config.yaml
model: "self-supervised image encoder"
dataset: "Sentinel-2 satellite tiles (TerraMesh)"
train_examples: 145000
image_size: 32
crop_scale_min: 0.2
horizontal_flip: true
color_jitter: 0.4
method: "byol"
arch: "vit"
norm: "rmsnorm"
norm_position: "pre"
hidden_act: "gelu"
head_dim: 32
fused_qkv: true
bias: "none"
qk_norm: false
layer_scale_init: 1.0
parallel_block: false
moe: "soft"
num_experts: 32
moe_every: 1
expert_mlp_ratio: 0.5
slots_per_expert: 2
shared_expert: false
patch_size: [4, 4]
conv_stem: false
layers: 8
width: 192
positions: "sincos"
pooling: "class_token"
projector_hidden: 512
projector_out: 128
projector_hidden_layers: 1
target_momentum: 0.996
residual_init: "none"
optimizer: "muon"
muon_scale: "match_rms_adamw"
learning_rate: 0.0018
momentum: 0.9
nesterov: true
orthogonalizer: "newton_schulz_5"
adamw_lr_other_params: 0.00088
max_steps: 6400
batch_size: 512
epochs: 22.6
lr_schedule: "cosine"
final_lr_fraction: 0
warmup_steps: 190
weight_decay: 0.2
adamw_weight_decay_other_params: 0.05
Rows from block 5, named by matrix and row number. Rows with one number belong to one attention dimension. Each number is 128 + 24 x the weight over the matrix's rms, rounded and kept within 0 to 255. All counts start at 0. Numbers have three digits each.
# v: attention query, key and value (stacked) (model.blocks.5.attn.qkv.weight, 576x192, the v third), inputs 128-191
# proj: attention output (model.blocks.5.attn.proj.weight, 192x192, transposed), outputs 128-191
v.1:089126169124140133143134120136149052113103124158150129123118163109154064155132137154111127113122108148144110143114123141134120143116132120126100131105114129131112145162127119099147093134114151
proj.1:152101121143116135111141123108129175100111156129093115104171120153152160094108102146162107146134117132129174150116120107119131133116153144148145125122154101174152104113121116135140152090148085
v.2:135114098107136183104137100143071125126131124144093135135108168092137136122141143164136157102141127118155108130127084123101101140123176139149112121142097145154092153126162124148118107119153141
proj.2:148143174119121127119105154090168138098118151090159133173132128126120123109132148098141102152126117132148119105096165119144154116095092124099189145133147125113116120144092116130142106105115100
v.3:131110133112102121148176122113125143143138143124097094126108149127114169123099115136127140120118140159135093136120121118153112105127125119117136158088099109153122117113130130121153113140120125
proj.3:138133097151140144083127139139151158117096103147156135102140108133147108129129102144135142119129129100115122113120136101148127130153126151132126094157147119101116121140130116144099148143128143
v.4:143127086134141120163114108156146099121124128128144148116108083103112153121147104131128110111112155086148097100103142117125095133155111132091147092132124128143121136144137118148125145110131102
proj.4:086118146132103158094134139162117165162159090139129130140148129135100081125130102143115131114162087138129110157148121101157148160081141126130111151122114154156132098115158162092104091130194159
v.5:147105121137114110108091135135134142169118105085120122158129145108121114140138168160112122179137110119139158170147089146135138109140082107147129119168123134115120152130115116160137108138126089
proj.5:124124168100114145107129153105106104109099174131099112108151132111109141132108119102122111092113125103106129128120145170109122116164148078131143104098150101164168098160149141120112125106112145
v.6:136111136121113135136096154140110143114142173113147113111124116126133159124167144085149098155126123149144161138135121135117131113120114140155141101161115149140139146137126133146108110089146091
proj.6:170151100124109119130131121099156098122100101128112133115158133137110158138105132170129177142145122094102120151146158124107134130149133074118137133130167110132132109149113108140104155148093161
v.7:103157114161120127127154066120091169135120097163111135103141146118106124144109113123175135128160128105147119168141134070127145111152121155156118077150108120125066127122150118103115121096081135
proj.7:135104108103114126147098146135148133120106127101147111198101131142157153105102115089103110107127106181141112089125140134114115145110129148121128167130173130115118158164099163133169113173172127
v.8:127116126123109129135142116135119122136131074129102121089116094101114125157156141154115145150115150124121059146133114134155133147129126103096146115160110114151090155130114168115104103095114147
proj.8:111107145118138099119143159120115123103112169092124143152144157142164123118105097111133127135173100108110152139135135135096117127111138108156113146111130123121118095122173093149140155135082126
v.9:106131110143189179109096095145106161121108104081174133109127157144129107085093145131126149123141150114185124094132125122112119124140118153175131115167117128147055127123134170125104121124131109
proj.9:147137171146071125126130130144135140177151147115139151142109146096119129117168131122150122106122144138164125126096145114116134125114123127095120135136148118131128134118174109130160130110136157
v.10:142080126129113090134108128138137118142151111097099102152137120146128128131116154137107122139152141114124112064183120169141143178142119130186153139112164138123136084106109158103117163179121110
proj.10:132161167172135121129136140108150142115127155137135133161070134114133122134101093152144146170097135100137133141113143102142124126135075112128134135162130123176109136131149115113146169078102094
v.11:164134132152122088138153157104156065134139128154101104115116119138084152075100114115151121124152162119102126133115095143160114173151137118155154113100117128145170147137118095129135082144129093
proj.11:152092120099126163100117147164112202098130159134154103112135159116118111138183134148126103136112092131108167117106131117142122104106067109122094121118090135155113101138122113116177160150176146
v.12:153152089125138125161089149160123128151106142138147124132072101140108136089139107123115144141135156109146087108156107132147101126131092124116152125134153112138102104106194100114160164121117101
proj.12:101098160161125147123120098126113164117134108085104143132162138149141122171111157118163146163128137117108141138127167159150112167144143105166125127169141137127139134158096149122118110153149164
v.13:103117162128123073133087115135132143151147117173133101108141142102126170099168093092137105175112168132135138124107124148129115117147092131182144121175149099121153112130152117156099108122150149
proj.13:134150120155126151139150117156111141122121188084132134130126140153117102157176108167133137118137083107122124115118159137126099158128120113123128148130129125141101154145103140140131142123160118
v.14:150116097149130109120115161149143102129153119134115127146115113158104133145125096155118156140106161131074098101082082139136106150145109153161135149112110152120099152075170129120114134091128063
proj.14:132129126119124088139140094164093149128082142156174134130121126122103146128126105095148090111117107102134163113155134074138109139124140093111107140116145150133134126138133152119137090176136159
v.15:145155113170137104137120113160125148151107167148113132109122088091149116149114150151151184113148154136115083136154151127119171144142119136174146160148150122130108113128127148142151164175092140
proj.15:093142116095130130112134132129100145116155121157132164143128121136089097142103140103168098133090130112184139088155167110142060136108141151120109129137116178114116125129126133093124138115147094
v.16:106138077134143116112115144117131122136135110141121135110119103132135153106133108114147122078107130125123106073152148133163175137130130157107107095140138111132146147140111197128151190160157106
proj.16:112154115144117135120162101149114116174134113100083130098136124118097116158148105122112130146135134150098174173137113122127112127113143105171125133132139173067126107131154135110079088089074119
v.17:079115115118100152109148110135181145117163127136127126093141127097155118091162106103120136153169161129161121121118119136103158117130102142132115134137115130146079106097142113149161117132125158
proj.17:145132132124129095073101131135115179155113120114075145138124176135147150108114133149146164135087099067111129151144133152135100120134127149109156116138135108127128126134074122126117119093117097
v.18:138162107151114135120148175155138132092128127086137164134132100159098133161107130117119114151129128097149130179120103153165132182123146140115131167122111083129165111094116140151104104121137103
proj.18:130068101102163129106126118127098091112165119162167117148142155113121162110162133107153147082116165141110097106123152109066100079148103124118144122130127158140132109126144127103134120147155176
v.19:149116103115110109140121116162147093067154141126094140148114117165099149141151133133126131130122120116124108138163110149110174127172100136130128133125138164124093104108106112127097141116128136
proj.19:125123151127129134130147124105099179115133114135165124118120144099103160133116131150169134106097152133142172113128165091109112165100115122117122141132105130110143152117147131101145121076127086
v.20:133180133115151127167160093144138096101154154120133106114132119072129104124132097138132108114154092121134117095100125130155124105112082133133167129131130108100139106084107151119129149159140158
proj.20:115155125178102138125118125101079161160096110124138155108132107141128099172130129146107166086129131146133138143153126109114126119119177129107102177122119121139128119155177130123080130151091114
v.21:137114142137141137129088137138150121148125153086138159171106112099119154131139124132109093163148114079111135122137130104150083110110123091170132139156123117109155120137152162117116123102136135
proj.21:171140119108131155148165135178123105116150117136121113108157121128087121124130099159151145098164141151112089136125115123090163129185126161119116124160137126145126129123133151124097117176128131
v.22:158104156152118163141111090118104129142109134124096123097090132146119129114113127088183123136076159181134135121130113152115106105095130129128141123135105149132109149132147134106103141130114148
proj.22:146131137101100072088150145102178146108131111108131118129133157162129113132101115148101133118127123100152115121125145096176125147138122138129159101115143123126159133112121105124144118155139117
v.23:104112140104088136128143149124128129127175103124108136090160113135137109099157163105137122150130140134158163168136185131119134139141144147117151145156136138142101120124096116100122124103150131
proj.23:113140114112154165158127118174138152170124125131154122144143144099147179143123075135134155093103100121154112108111112157101158120152105110141084121171124137133109135133131138176121134163153142
v.24:156126128054111123105141142081144115124145100134135101132155158124118133116156136153133126116086117146142119147078087080144136136107113123087138177153101137127132135125105124095149092160132076
proj.24:154148108165137156127138153163148117117088135110111132162138117109128137111098114127117143136163171117059144106182173167120147145157143141151124125116095130123128135105146131149117171114105113
v.25:125112092134138100114110137119096185154127141112136175113159111099165156142122088103122166109142131118113153138157142100132144122102138154173101136092129150153137169134131078099154146166128153
proj.25:145117157112120087155123118134112108155168132112128138147099121103123110117144130112089076096137080152166099123107108129150118153147154136131133109160123134117086092167151159182089155084136138
v.26:142157120084109125136150079106136140093105139164136106110129121112122131152118153090110133128124136139137160091105112110098135133110160146064118104124164110135135131134086137122109183109141146
proj.26:083123139131158124106120094079170121148146111083112094140110173137144126144153130142142195135115165104069115133138135146114141164093152094180174149115113121113134145103140120124117065125140100
v.27:109149136135125122123150119125123174128107127148130133128127117119126146150140105157144146129104138111133119146127132127112131112113110093098133119098138116139134123105148114097135110102129103
proj.27:122133105111156137158118121107141050108136121146144101185135137114120157141137121111136119129134110161135127094157139094125105144123137141108124180146145160116090101122110173145144166172107131
v.28:108147125115085117130119155113109133158110127135130107120141111133156120113094094116165150117149137141137157139103090170124144139103098126170144133139091107101116102128124191133133108123118130
proj.28:116142118111118140123158131173158178123127106083097127139141178112107151123159162154091105151146107105102124147158130154147146112159132097122118111159142133128109179133139080146110163140091112
v.29:157134175121135139102094086112119125102131158127136162160115104148133111147116134109177159127132143127115171162146121107141167139133167128151108127115143155138100143145147113146128132114147133
proj.29:118116121134127120173165128148145093139115133120098074113145111160129154091118103108144114168106139162120111123119136168097118135129124135142158166112143097105127160124091158120142122114096138
v.30:142063122124156107118161125152131072153116130116123103087163172124110125133109108144109138138113133107143116105130125130175117138129125115116111104115113139110153110130141137108137122142091127
proj.30:161156139136125056129126145115154147081105111111123113123113088153126113154179094139163113167153137125080168128134121107117133119092168179142135145107121134145112099102076124135129119133121086
v.31:113132100123162116150100153155105131121125143109109116135106111119126140112137185109119109164155124134116130145119165140105112110155118111145140165146104123127133137166141161163122098115108124
proj.31:095125103131084153092135137152132150116127080138151155131161135145118122160121116138157099105090147112138092118102106139109110129165105138133084066150142114089155116111111137152125188109126175
v.32:071134113136125113128145110147102133139080140104134090140098115100132151121147171106094128107092128105174117141110110138082097145133077130115088148144143136129125118147117089118143110115114097
proj.32:127144112127169173078167147114131097117111141142090130117146123115117123115113081175138119119165113171113160102135123107126149078132149138151140130139082109129109124132090113171119141127165100
v.33:118125166125133162143116115117150124134119161096128139127161131101143160118127157128156104120151122147125143122120127096097118124135127106135132126149138116125127120102135103109129132142112121
proj.33:124133074105076110139128147132086129126132104142111095134094112154121112144100112139095194106142129142153134111163135139137142147085117177110121135095125174121122129124110137128135125132134138
v.34:086119138118081128143134101141084138102130166087127099160159128148094139145093184122149130132135139089126170123151121173145121141114096113176105131102128138127139109174092161156137102128104100
proj.34:157106129135177163108081118105126097155125095145106125135107136125169130121141161154085143120100131164122132149088142134152141104163110144096162137129151106130129159099151109138148156125108140
v.35:113118131124139129101131139084148173122130133124150136124101127147162129118129140147146110104146120159071081138171134115162134131121141104102140109140146127095149165115130122118104145142129154
proj.35:121165150178092120145121126146092084119159128125126133132107116145121100129103122096161131122152165109166144120150130117097090089123110139158075078145104174097166099123146118091181108150142093
v.36:116137123116136123094140107138096144077117122104139124128115132148121133076127091144130153115130131128095115116125167092117139113148136104175181089110104174126136137119127118131146165103159100
proj.36:145139133182098115178150169136130129147123119110123135122121127125115115155137161096108116147126129112149161157125082175138114126109151146125133200119125104155116123145136144115100138167124112
v.37:125116140105127106139081099124125123108151138136131119158110156133166127116121126111116142145133115102138125097130144098120138124149126123124093126113081112120114160165140151155127127104129169
proj.37:113126131106120126131160099133130114163117123117106119113143094155102126154153148138121124112128147142115126134104079145117133141103129133134119140169175104180098125134123157086139109150131087
v.38:137150111111119094136148121096184118154171104110127157117142134128149140154092143117197085138126103132108137126119116124139144118118155107160180102120122126152151139110117159092147119169095145
proj.38:133123163133118128115104105150115116134156155152147077195133117166121084087169130151107169112150154149137157119099149138130111094163103126099086132105106129076087146134115117127114153104196115
v.39:118120076113108132121127152159134154121092144135145132094118107109130110104138147101089098123120106089115146138143145114126102118156137139117115131171157167178113109069126153128123146124121100
proj.39:113160112091139129083129098127107092164114156108092124148133136135129148128116089148149149159165136139160137137121108142086133133094127146145150117101120109132139152170149107139115144147136107
v.40:169119093116113134116123125104120155116108109132129075133112101099131123083132125086129100157116136098136115082104175126128122168081134141110114151130098133144118095133121178148087111082097138
proj.40:129123155095149125118135163136127087145172156106123167154137129159121123116100132146126129106107153097099134185134115151135102105157132144168136110114127140139141125136120089112130161165145107
v.41:093073187135142120129125127111126166132172143144132121108089120120101121127145100149140142109123090140116134135107131134136100086114124120113092129145139149124148135091112086115130103152132117
proj.41:116122121114090077108150118158136095141111104130120128145125142156136128149112158115112089128160139147136095130107129120121166140132145128139138100139118089126129116117112172099171133118112131
v.42:109153123088111142104130085091111125116096145146126144146067127107109121114137129110123142123156136117114128141140154137125139136103123143109138137108114144152141149157089151124140099170153171
proj.42:126111115130133141127138142174139130110143135113141138109132126127130156115153116141150134105085163108110140103084112124112095111142162134102124109150093130123151093097131097110133122084094111
v.43:134083116128123154081099116106118108105155128139097103137156127131137141158122160179065133189144096104137130187153125144134153123136102139152132131124160110133134106166163128159110168129119136
proj.43:116150169146116122146097115090104127106092132101129165117118162107150124127130119107155120099115157166123120096130138137048111122117166130098102130136143130167136124129070124107182124126127133
v.44:136151111152114118112120134132146115125169145125168104123121121103118113090120143157088118157085132116180092092136148112155087130136118139148122110120083129134101128115159131086138152112157120
proj.44:147126125097149169126116131101118126102105144166086154155121135077144121129100113125163143137119145125129173140104067140132134141118148127160125137148198118145069105153083117168111118090119149
v.45:118103143145110119140114108124107146121153179146175108149145132136146131115130164102134132122107120142090116121130118097095141110131085130162100136112099140101093132141116125138115115098167137
proj.45:129155136154145128106140120144160145123113077100115176128085121107082131116160129175170109132128137091129127115121146131175127142184164119107134122160141107142175095111130139132128142132123164
v.46:157169074130144158116140120165141144080126104111159156121147171100119116104129132164123124149127113199135119108102167126106102155145134133128194141148122135157131104092118128107126125086146136
proj.46:118129164101088114142106173086123160153140118143107088122121115122120163142106121145121145123120131077173132104111156145158109114119131096111094137111156110133099083152154127125125143157134122
v.47:139141116080118098093100145129130125119144094077115165170107095086102122104123116111107107115117123082129113166102139128113112108103171116107112120141141107173149150171136160127154135160128114
proj.47:146135072148147150138134094126117109155133146129115116102129124163154167133140109108184124143141146148137104126161108124141155130138126136104105131104129150094137126137114100124108133096160198
v.48:133092141168116100127137150097145141127108113171118121105122114163146086131147085160142112118137147133099148111113125104143145155156127104110135154128162115159121144085110155122131144114125151
proj.48:133138104099148162093142109122126107129125163123164138120152144109092130120151131089110087122111110117120121135132118136113101111088119131119147085087121125183146095156152116141129093141115110
v.49:124138090135155161107159134128151087098104108128142169128125112159159163132115105135144134138142119114134104114143115130135132119128135150118171145118111124131151134145131139108151130094147142
proj.49:156127155149121108152085152149104142129177145142142139124152076129135108155154144109159126170100124163073109137159123119158136126120091099151097129175141178112134164105131153151114151146092120
v.50:083130126124121116132137156137157110114128137115142138124147159119134144123138152093143110140094146114106115120107150154121103161083103119144165131139104112139144090134120128157122165136164112
proj.50:163107090151154112132091098106117116120125129129092141130123086129117102118103118150108146167112131130140146171150091095124162114171137137109160128078162121178131146134115121140114137084094123
v.51:127107140117146147114133146104136115166145113164097126130127158116154114162151109092142117116129127133134108102141154131153110125106107154123120146128131119126182097131098162118137141109123107
proj.51:131152148104149127105118112157121102110129164141145122110110065154114156104106123161104180130116151141076097117112102099131120131139140110105140119156093161111074135162152125146092091131095151
v.52:115100083091095159120087158138099116147136119139102109119104110138152115099109159115114126131137137085109138094124119159156102133146109080092128143136134154113131121125158147079154075143118113
proj.52:161131164137133133126174093129115150131123176152153105148134141102145096120155085086107137120108119164141165127155098088103130116099085168138131085119103122151136107180115124189115147137148130
v.53:199140147145097139141138147097136138172129104129137080119146111157093157113151088142121118161105115132134156105144102132157070173123080140131127119118084156125132129109136127127133160084187122
proj.53:054105131099170143096082095177113103070135121135081128101139129115114098117078147092106152126099137137128122162139153191144152061147137138137127120102175116133086130142112154144118124133067123
v.54:158130125141150159133109118137181127137087111136110157131100111154107137111160110146137136151124111181113126142129136121167143133147136163089139131138112172131137144131090159136134098130129160
proj.54:131103141101101121081097147127123152114157113106157083131135138108133124124113117120147150115074120102128089128132144149119135123096114091107143089117130107102149108141140121112154143137096129
v.55:112152120102120123118191104153162141137165134162125118166096104126141142149144162105140133074118138093109124112150137145105171116165139093126084141152122100129159129158170119129138099101073119
proj.55:130145130173179139103118167147102125129095115114136151121158145179101126118130097123102121167137125117112139132088103101138129132119150124159111102115080125093082139128097111121124117167190156
v.56:078142133141121140149131106143111149131127116096177169144114128128138108176094173146119116127123101157139148092091116095055140097094126144125144126148120123152122078146135116172143130137087092
proj.56:126136106132114163115092129147119120125137149124106110132120122101103091087137099134121130132132139104149088152165136155126134105142119105121123134104172140122127158089142132105107103120143151
v.57:156148113149110106118133140085116125118142126181169153138150139085151110162103118151174124127122132120087144110128138136135136159078180114105131138141107102129151112146133093132106115134120169
proj.57:151128131108124148119093146149121118126130145118123116132118087138108143132146099111105154127153134129163150134149144122146126131179122122164136135134124165124082133122146161127126143108098116
v.58:113144128123110111149116139137081159152119137142107145105147131157103127131143123144139145169132127155111170115146118125127146168113093145088143149118133124094136157135113140117109115172118137
proj.58:136097143154174160133115139134137118172153089130157102179138171088140104118119138133135125108139134093151122106147158120121119152154128122121107128139154141109092097104157107130133116131108164
v.59:112066113129147126079144124142129103142087135104160106158103089136153149120131113151101114109105149123147176155127183155108106115141100109174120135166099129159135139148133112133108118119109091
proj.59:160171115082174116158120116105154127139093148106123095104156114148100125142107150082143164173106092152116147115131089087143171132154125155095136166077134140165126142153122179200139096109122139
v.60:100120098146162133113115164134131116120092122104110130146120110138122130125107165137162147120094149143157103085126120167093103138155048122146148152146100144144106147131147126136112120106124089
proj.60:126105124102115151142126081125135109154140121148126104157164124134166116111119100131086131155141066147124174139118112111153135105121119135141134107098152154096129159166144125158148161141109112
v.61:116122170082143138132116111079146169158156133115146132112136116136133151126159094161126164148162121120151135128120132127167107117130105123117093148126100143140152153148090145121148147146123138
proj.61:129153139158114108153128145202103122108104131158122142118115112140158121129150142127146079111119121115116105119121147141123146166090125143118118116131169144094097114111127114078131138104130126
v.62:127096096133163095114138148136107122163148097157138139143117092120082138101114111082134137141105145083152101108149104149171164127123095117145154107092091113111110155113117166102105149096117128
proj.62:147176132115135183139128144116157123107124118117128098161072155114124146110118109138175093153127085136108161137132074142145111095129126096187144133138116118134103108173142127149127122120148118
v.63:135192111091138147162147162120084147112124140097114151091165122144115119173132126124158095120169119176124167092119122156128115146118137147147172119140136132122129160101131137127149153110148090
proj.63:142102133163114148132116081152135116152140106145146108160119089118188138101120139124099154126118128135164120152099133125136120132166114150107150142078163157124147126170113161111123134156126134
v.64:170119131140178148142119134132110138130112148138142106125143127135154174103130154140155138134119147105128097120151127154154118137145137143158153111131097137127115116124133128103132102132138118
proj.64:116129147112122108143115130140113125125122129130086159118150150136109090171104120118117076134121118121123162124112126138158139113134125105087125153111153098109149160105156108149171166146146159
v.65:140103146124134160080134112129093096108090135109170109123143079075145140120116094091092140165137061172159133169106142133114132098121122114128124097109160114106170148101125116148095141160131112
proj.65:141120160098144098132145142127149187125132109130104121103132129144090146120173109180178129100142146068107150124142129142162132124147127158145137166163134120104120133141105135116125101097147131
v.66:120119102193128158128113136141108143090083131138105089128081095143126093156158120159108138118123111163157135117125142098133163165108144098135170138102119136164129146126128119132112155179088148
proj.66:166108145082110122107122102133163131127142122124105111111142139122174154108125098067135087149104122110117140149077110130108146094125095141108104101116142140088119125136123151107127141101144104
v.67:132104129142148078128107159159119148115103129147178107139110142132149156140124119124155076111099148122107117119107119132127098120114087153126108131170084141148100120115132138116097134107142150
proj.67:120143107144107112139119120093147112143148124128128130113163136121082101141126150113102136146158160153110142140152149094145151163140140120155133140071133154119152109125126101134090118159088080
v.68:121108131153173139118127138085149124129138099130124154105107120137156131100130091108122090135084147148109061122145100110159150148137162130119160076121161112131134140127116156123115117125126157
proj.68:149135066095080126138148077096128147151138109124126141163120121101129141114121131136199127150148103151144129134074117098100154091181083101130118136148087112150109093116127106117108154151126121
v.69:178098083165144126130097131136131134160121127102122138128123114118115116114153160165112121151168132124128132147135094127111126142144158116124136110091092144140112146134096190093099127104133103
proj.69:086132139098154146110137148132089147126109165167150109135161111133133116123125113108139115114114163115096132124127165144112154173102137146105095138115138103112158124116126108186140130136146151
v.70:153131138159116101143109120115128140173128070109089141117125126116091151147126126160103174113135121142134176138132134108163118142118100163136157109096085112141106114102125096135114147148138106
proj.70:091160138139165103116157165091126110095134153125157129160138151107177075096111125096139117139135169127095153130130174135138112112148146123141116152154151150133119153157088146138155146136146115
v.71:116123096145130161163145147154120166109146101133142146103116104126106134125144118116131112149114127111119100149164136144119118115136199100078143135083179140097142143088188079141123195149156135
proj.71:135109148119135144099085129127146090157098140111114166161117113100128155129170136158140110134156128149188113114101076139125165128153041156161158095185108082105088113190065162121096114051118161
v.72:168110123119159117105156164103113131166161157174088157110115144127143128142141119113132162162095133107146148117171087120134138137121127065087121149079172126054118113094121135119157137150168129
proj.72:097162129137105146166129096120085140107131105083128133125145131133140068136119156142138100066162074123097124083107137137124117085135152143150110115185105088118150132121175136155129147153112133
v.73:151105126130127122120118139125110111116133130142129128145100094119151144104132161121069142177112121135107141136139122094131122136123100111105125135120144127137150106097130145149137141099165122
proj.73:129149158161125158145127129096117162097150142109118107123165150145142138152135128163153091125131132134123113144138128139129135151100181118142104111119118122132167128131139102103118140153104143
v.74:137116101129085143131087154157144157148137131130170157127163151114087076107165120132088093139147100115130130107144102177115091153102131159109106172105102138172100121137137120133121123118153093
proj.74:146113165145161128119108090076117139131128151085110156124106120089142162138121134126138199144148126144126074135086155102090164143071062128149181135123147098132142135121102094145144151077097140
v.75:120112125162122116131120147143166090144137128088116129108164141157114157117106098158112095103181129082155146131143081160144131119165073140139112123156133127159146137123144149164136117093107127
proj.75:131165153105142152126128120115095143083179131130135114166135142113137107145130157089091122126134145155123133127112175136106081165043147175096133132077092157137133138152103138122103083100168131
v.76:108123118164137113118102150071145134116085148151155109118136107122203146101172114071115103082117141099120111130135124153107111104122094148178083128116136122170108123162101115114173127120116135
proj.76:137124125114145145151154115181092139115143144132080125076139138156079096137110155153137161139093120161116146119103164109144138126122152102143108185152113117095136095110136133140098143142133131
v.77:126107141172149137145110106144149150153145114177142120114103104130078201123145114106132142125114128077140116139152140112116149099180099122139176121121162181147104153130126125125155117131128136
proj.77:122109113097131152083141100139117099124134149158121109121156125161154080109131117148131111168127119153118116161148084150156173159112109105100104150095088136115128137133108151158121128108097129
v.78:095118152105111102120185141118118097185136069121127159096113129139095127173176121122143147151138094130121140137134120119122112110142138123128056098085146108138173156131090130155098164088121136
proj.78:116140143109158099121141129118127142108134166148134122159146156130115134117136114161166137114150152135155172182120129125140145104145156132163213106197108150166093094127110152116100091141146119
v.79:134192115125131103092122128090146119170128090135189156136195180172136158132158146145086138095118115099127144151113069139170123131151113135121099130145143099128147125111109127094170151131130122
proj.79:121142156137125137158141133094107143087152173083098105126123149101129114144132112136143125074119170122129162149122159123064087103080110127113126147132135171133110131112133126174101092150159112
v.80:122144144168164101162142086139102151124128133089122180113131140085106171144098101083116171134145132119109131146153137124149145120106156157118126145162132145149153136128125116135172127111105140
proj.80:154109158139167145142166174112153112139120123120174116176118086152136114149118158130166056123125129136143111123112104125125126117145128135143145103140106112094138096144158147099095112110138121
v.81:113127155079158176127145141114155105131118129139118117160149130182137174148110134136111128094106145155133087107117105105129096153140119120170091164151124130149100146130148110121150081131126167
proj.81:120150110136097117134150115138081188154142175128104154105132153154136110112149170131110134146086116087101161143118124174130153134110158112074149122153145143109174134111139107124124143100131108
v.82:096182119159130095171161104120128141099181134112095115112129119098116129090136097129123170128125104156130107135122113109144139072091178147138125132149105113119121142092132142146099124143162131
proj.82:124113146131153135125159134087164125118066096126130135135128122154132148135138128128168084126124173111157139177097120146124146132097114106130102093137150128150107125153090143097145143144121138
v.83:153141132120142102154089112160118163097138152096127079125173118147097131108122126154162102100129155069125111120106144174179143120123127151154133159112113083112119106098107144174127134130098114
proj.83:122118133151126138119121160106114102133132119142089172149094165104145119158121126133085120110147136179151119133132131098114102137113141143108137093092109119137131114177166080093114159128136151
v.84:130149110129137106079104134120127102144123146139114113118127161149109114128132098116115134125127109140125147178174158138132149139119151138116148117132154145119121141125130081100168120099120099
proj.84:170123154169121149144156159118148119106130136117145154153078102089149097141090182145106156121131116124120089122155097138084124145132132113150108164165092098155109103129132145169138132161158173
v.85:084121161109155096137136094075108140111149187124105105129114146131136110138121094140153141106135121111134078114136168112130153124123131179122124154118170142120138106088173142181135125152090154
proj.85:187163110111101140122127145176151125142098131127169151128121109134112137130111138120114119129088139153134144129078079146148142102197135106133143109170113083130108115182128103093155125107100142
v.86:148134122139075097123140087144154070135133154135132121117108118126118099145110143166137077130170137080143114156132120129152089195146161124113112141124116127139136132124129145117115132143081137
proj.86:162151110088137118117138157086131149119118089091126153112148150089119100138140086131141165143097163124126128137102113139111126105109064148108179137147131088127140084164134073139119125116136103
v.87:153114120141169124156107126157120118147103125121118108120125121093086128120125126112068114155127138128120138179140138140117143136111145126154137154116106139120142107124105135131117095136163140
proj.87:122143116131156144107122131118169155110163099114131107082103121126150150140142131122169130144138133125139125102113153172149151101123128111111138086113087104137122128136157130134125144135118138
v.88:151088123131140172085113133206109111127156105131110133157155090142114104149110121144126127094138091112105116077131171112133141127164110108080166156102165114127125118170163131096142134123131107
proj.88:134117136115120095111133094093138117152157184135132140070123137155174145101095145098121149146127150121121101138101101156113128141108167162131126151120099116111151122097117084147109112147125141
v.89:117121157134085162153126139131133143129124137117139178126143177109157148143143196136087127114146185099123130102125129139146112095128080189148118103140094156131088067152148115126129160104116109
proj.89:143118150126174108136111090137149158117143117149125092114113071135161068077119108112148163137105093136158110137141120141083126152097144125170126135115134128126189200090117136111119112149130141
v.90:161126124119151147116107120111134090137082137160133118147140160136100160114063096077117156095125139130134104145097142120155106090142105125182111146142168137114139119096071073135152129108171153
proj.90:111093139137122131132160150128116149110192158136109143106131112116135122126168107174108090113129077124133170130113123141107099179085114118082091136145095148150114118121164131138112124100140132
v.91:134095144137123122105153135114110080087146129123220153146170134081174120089118115122131125149117118127120077160126136112120119159103153153119108119114123161110159112146126110085135087133174145
proj.91:131165113100139151186097155124104183147112156152081084116118128142090169125121124168143152103132113103170138145147126155115127133141155155160095104162155110148120124131125104178142179111124143
v.92:125157100162135157120100110220087141135123118156160068177132068124099150115128125178129088113111119104138135155150120092104103145120149095143155143122137180085131132117141136091121137102132102
proj.92:134070140132101092089102126122138065130127115134124162092122102114143111089150085104108149154157130172111051097105113162127170112156067117134149128109105046140085105137118111108160161149087139
v.93:101148144139121120130092150136156142110148165092154126146129125114132106114124133155132138093159135121161122137127155154136117108130118132161087106125103140085095135108145139131140102165145095
proj.93:117155087130155168135134120094146104134108083155114113109144136134101157119071152103134106103138149125128160121166125157107101131131122135106172115092160146146159133162145149155137156094116133
v.94:132095129127133149104156090142156112099125149122111139143090127164142160101135141155116087141128125114177132114146127140180133141177087102139124134158116138140095117154134081070102111127096152
proj.94:082147149141121132154115159122095128124138085133129113088139123113147085139082102103147107128138081137101119113124093135127121126075156149110101153135116130108158145119122155183118129147098107
v.95:107133113140089134105172081120099141112144160134111138100107137107162112091106139079125133087087121132088123138181140081111113079095186110128125095130179147143168144154140133126157125140132191
proj.95:169109170110160117137114153109134138129095123118164124123117092104115086125133082124152139121119109170158091153060165128122185118140113121139098122140175122155074103096097150148116115135141124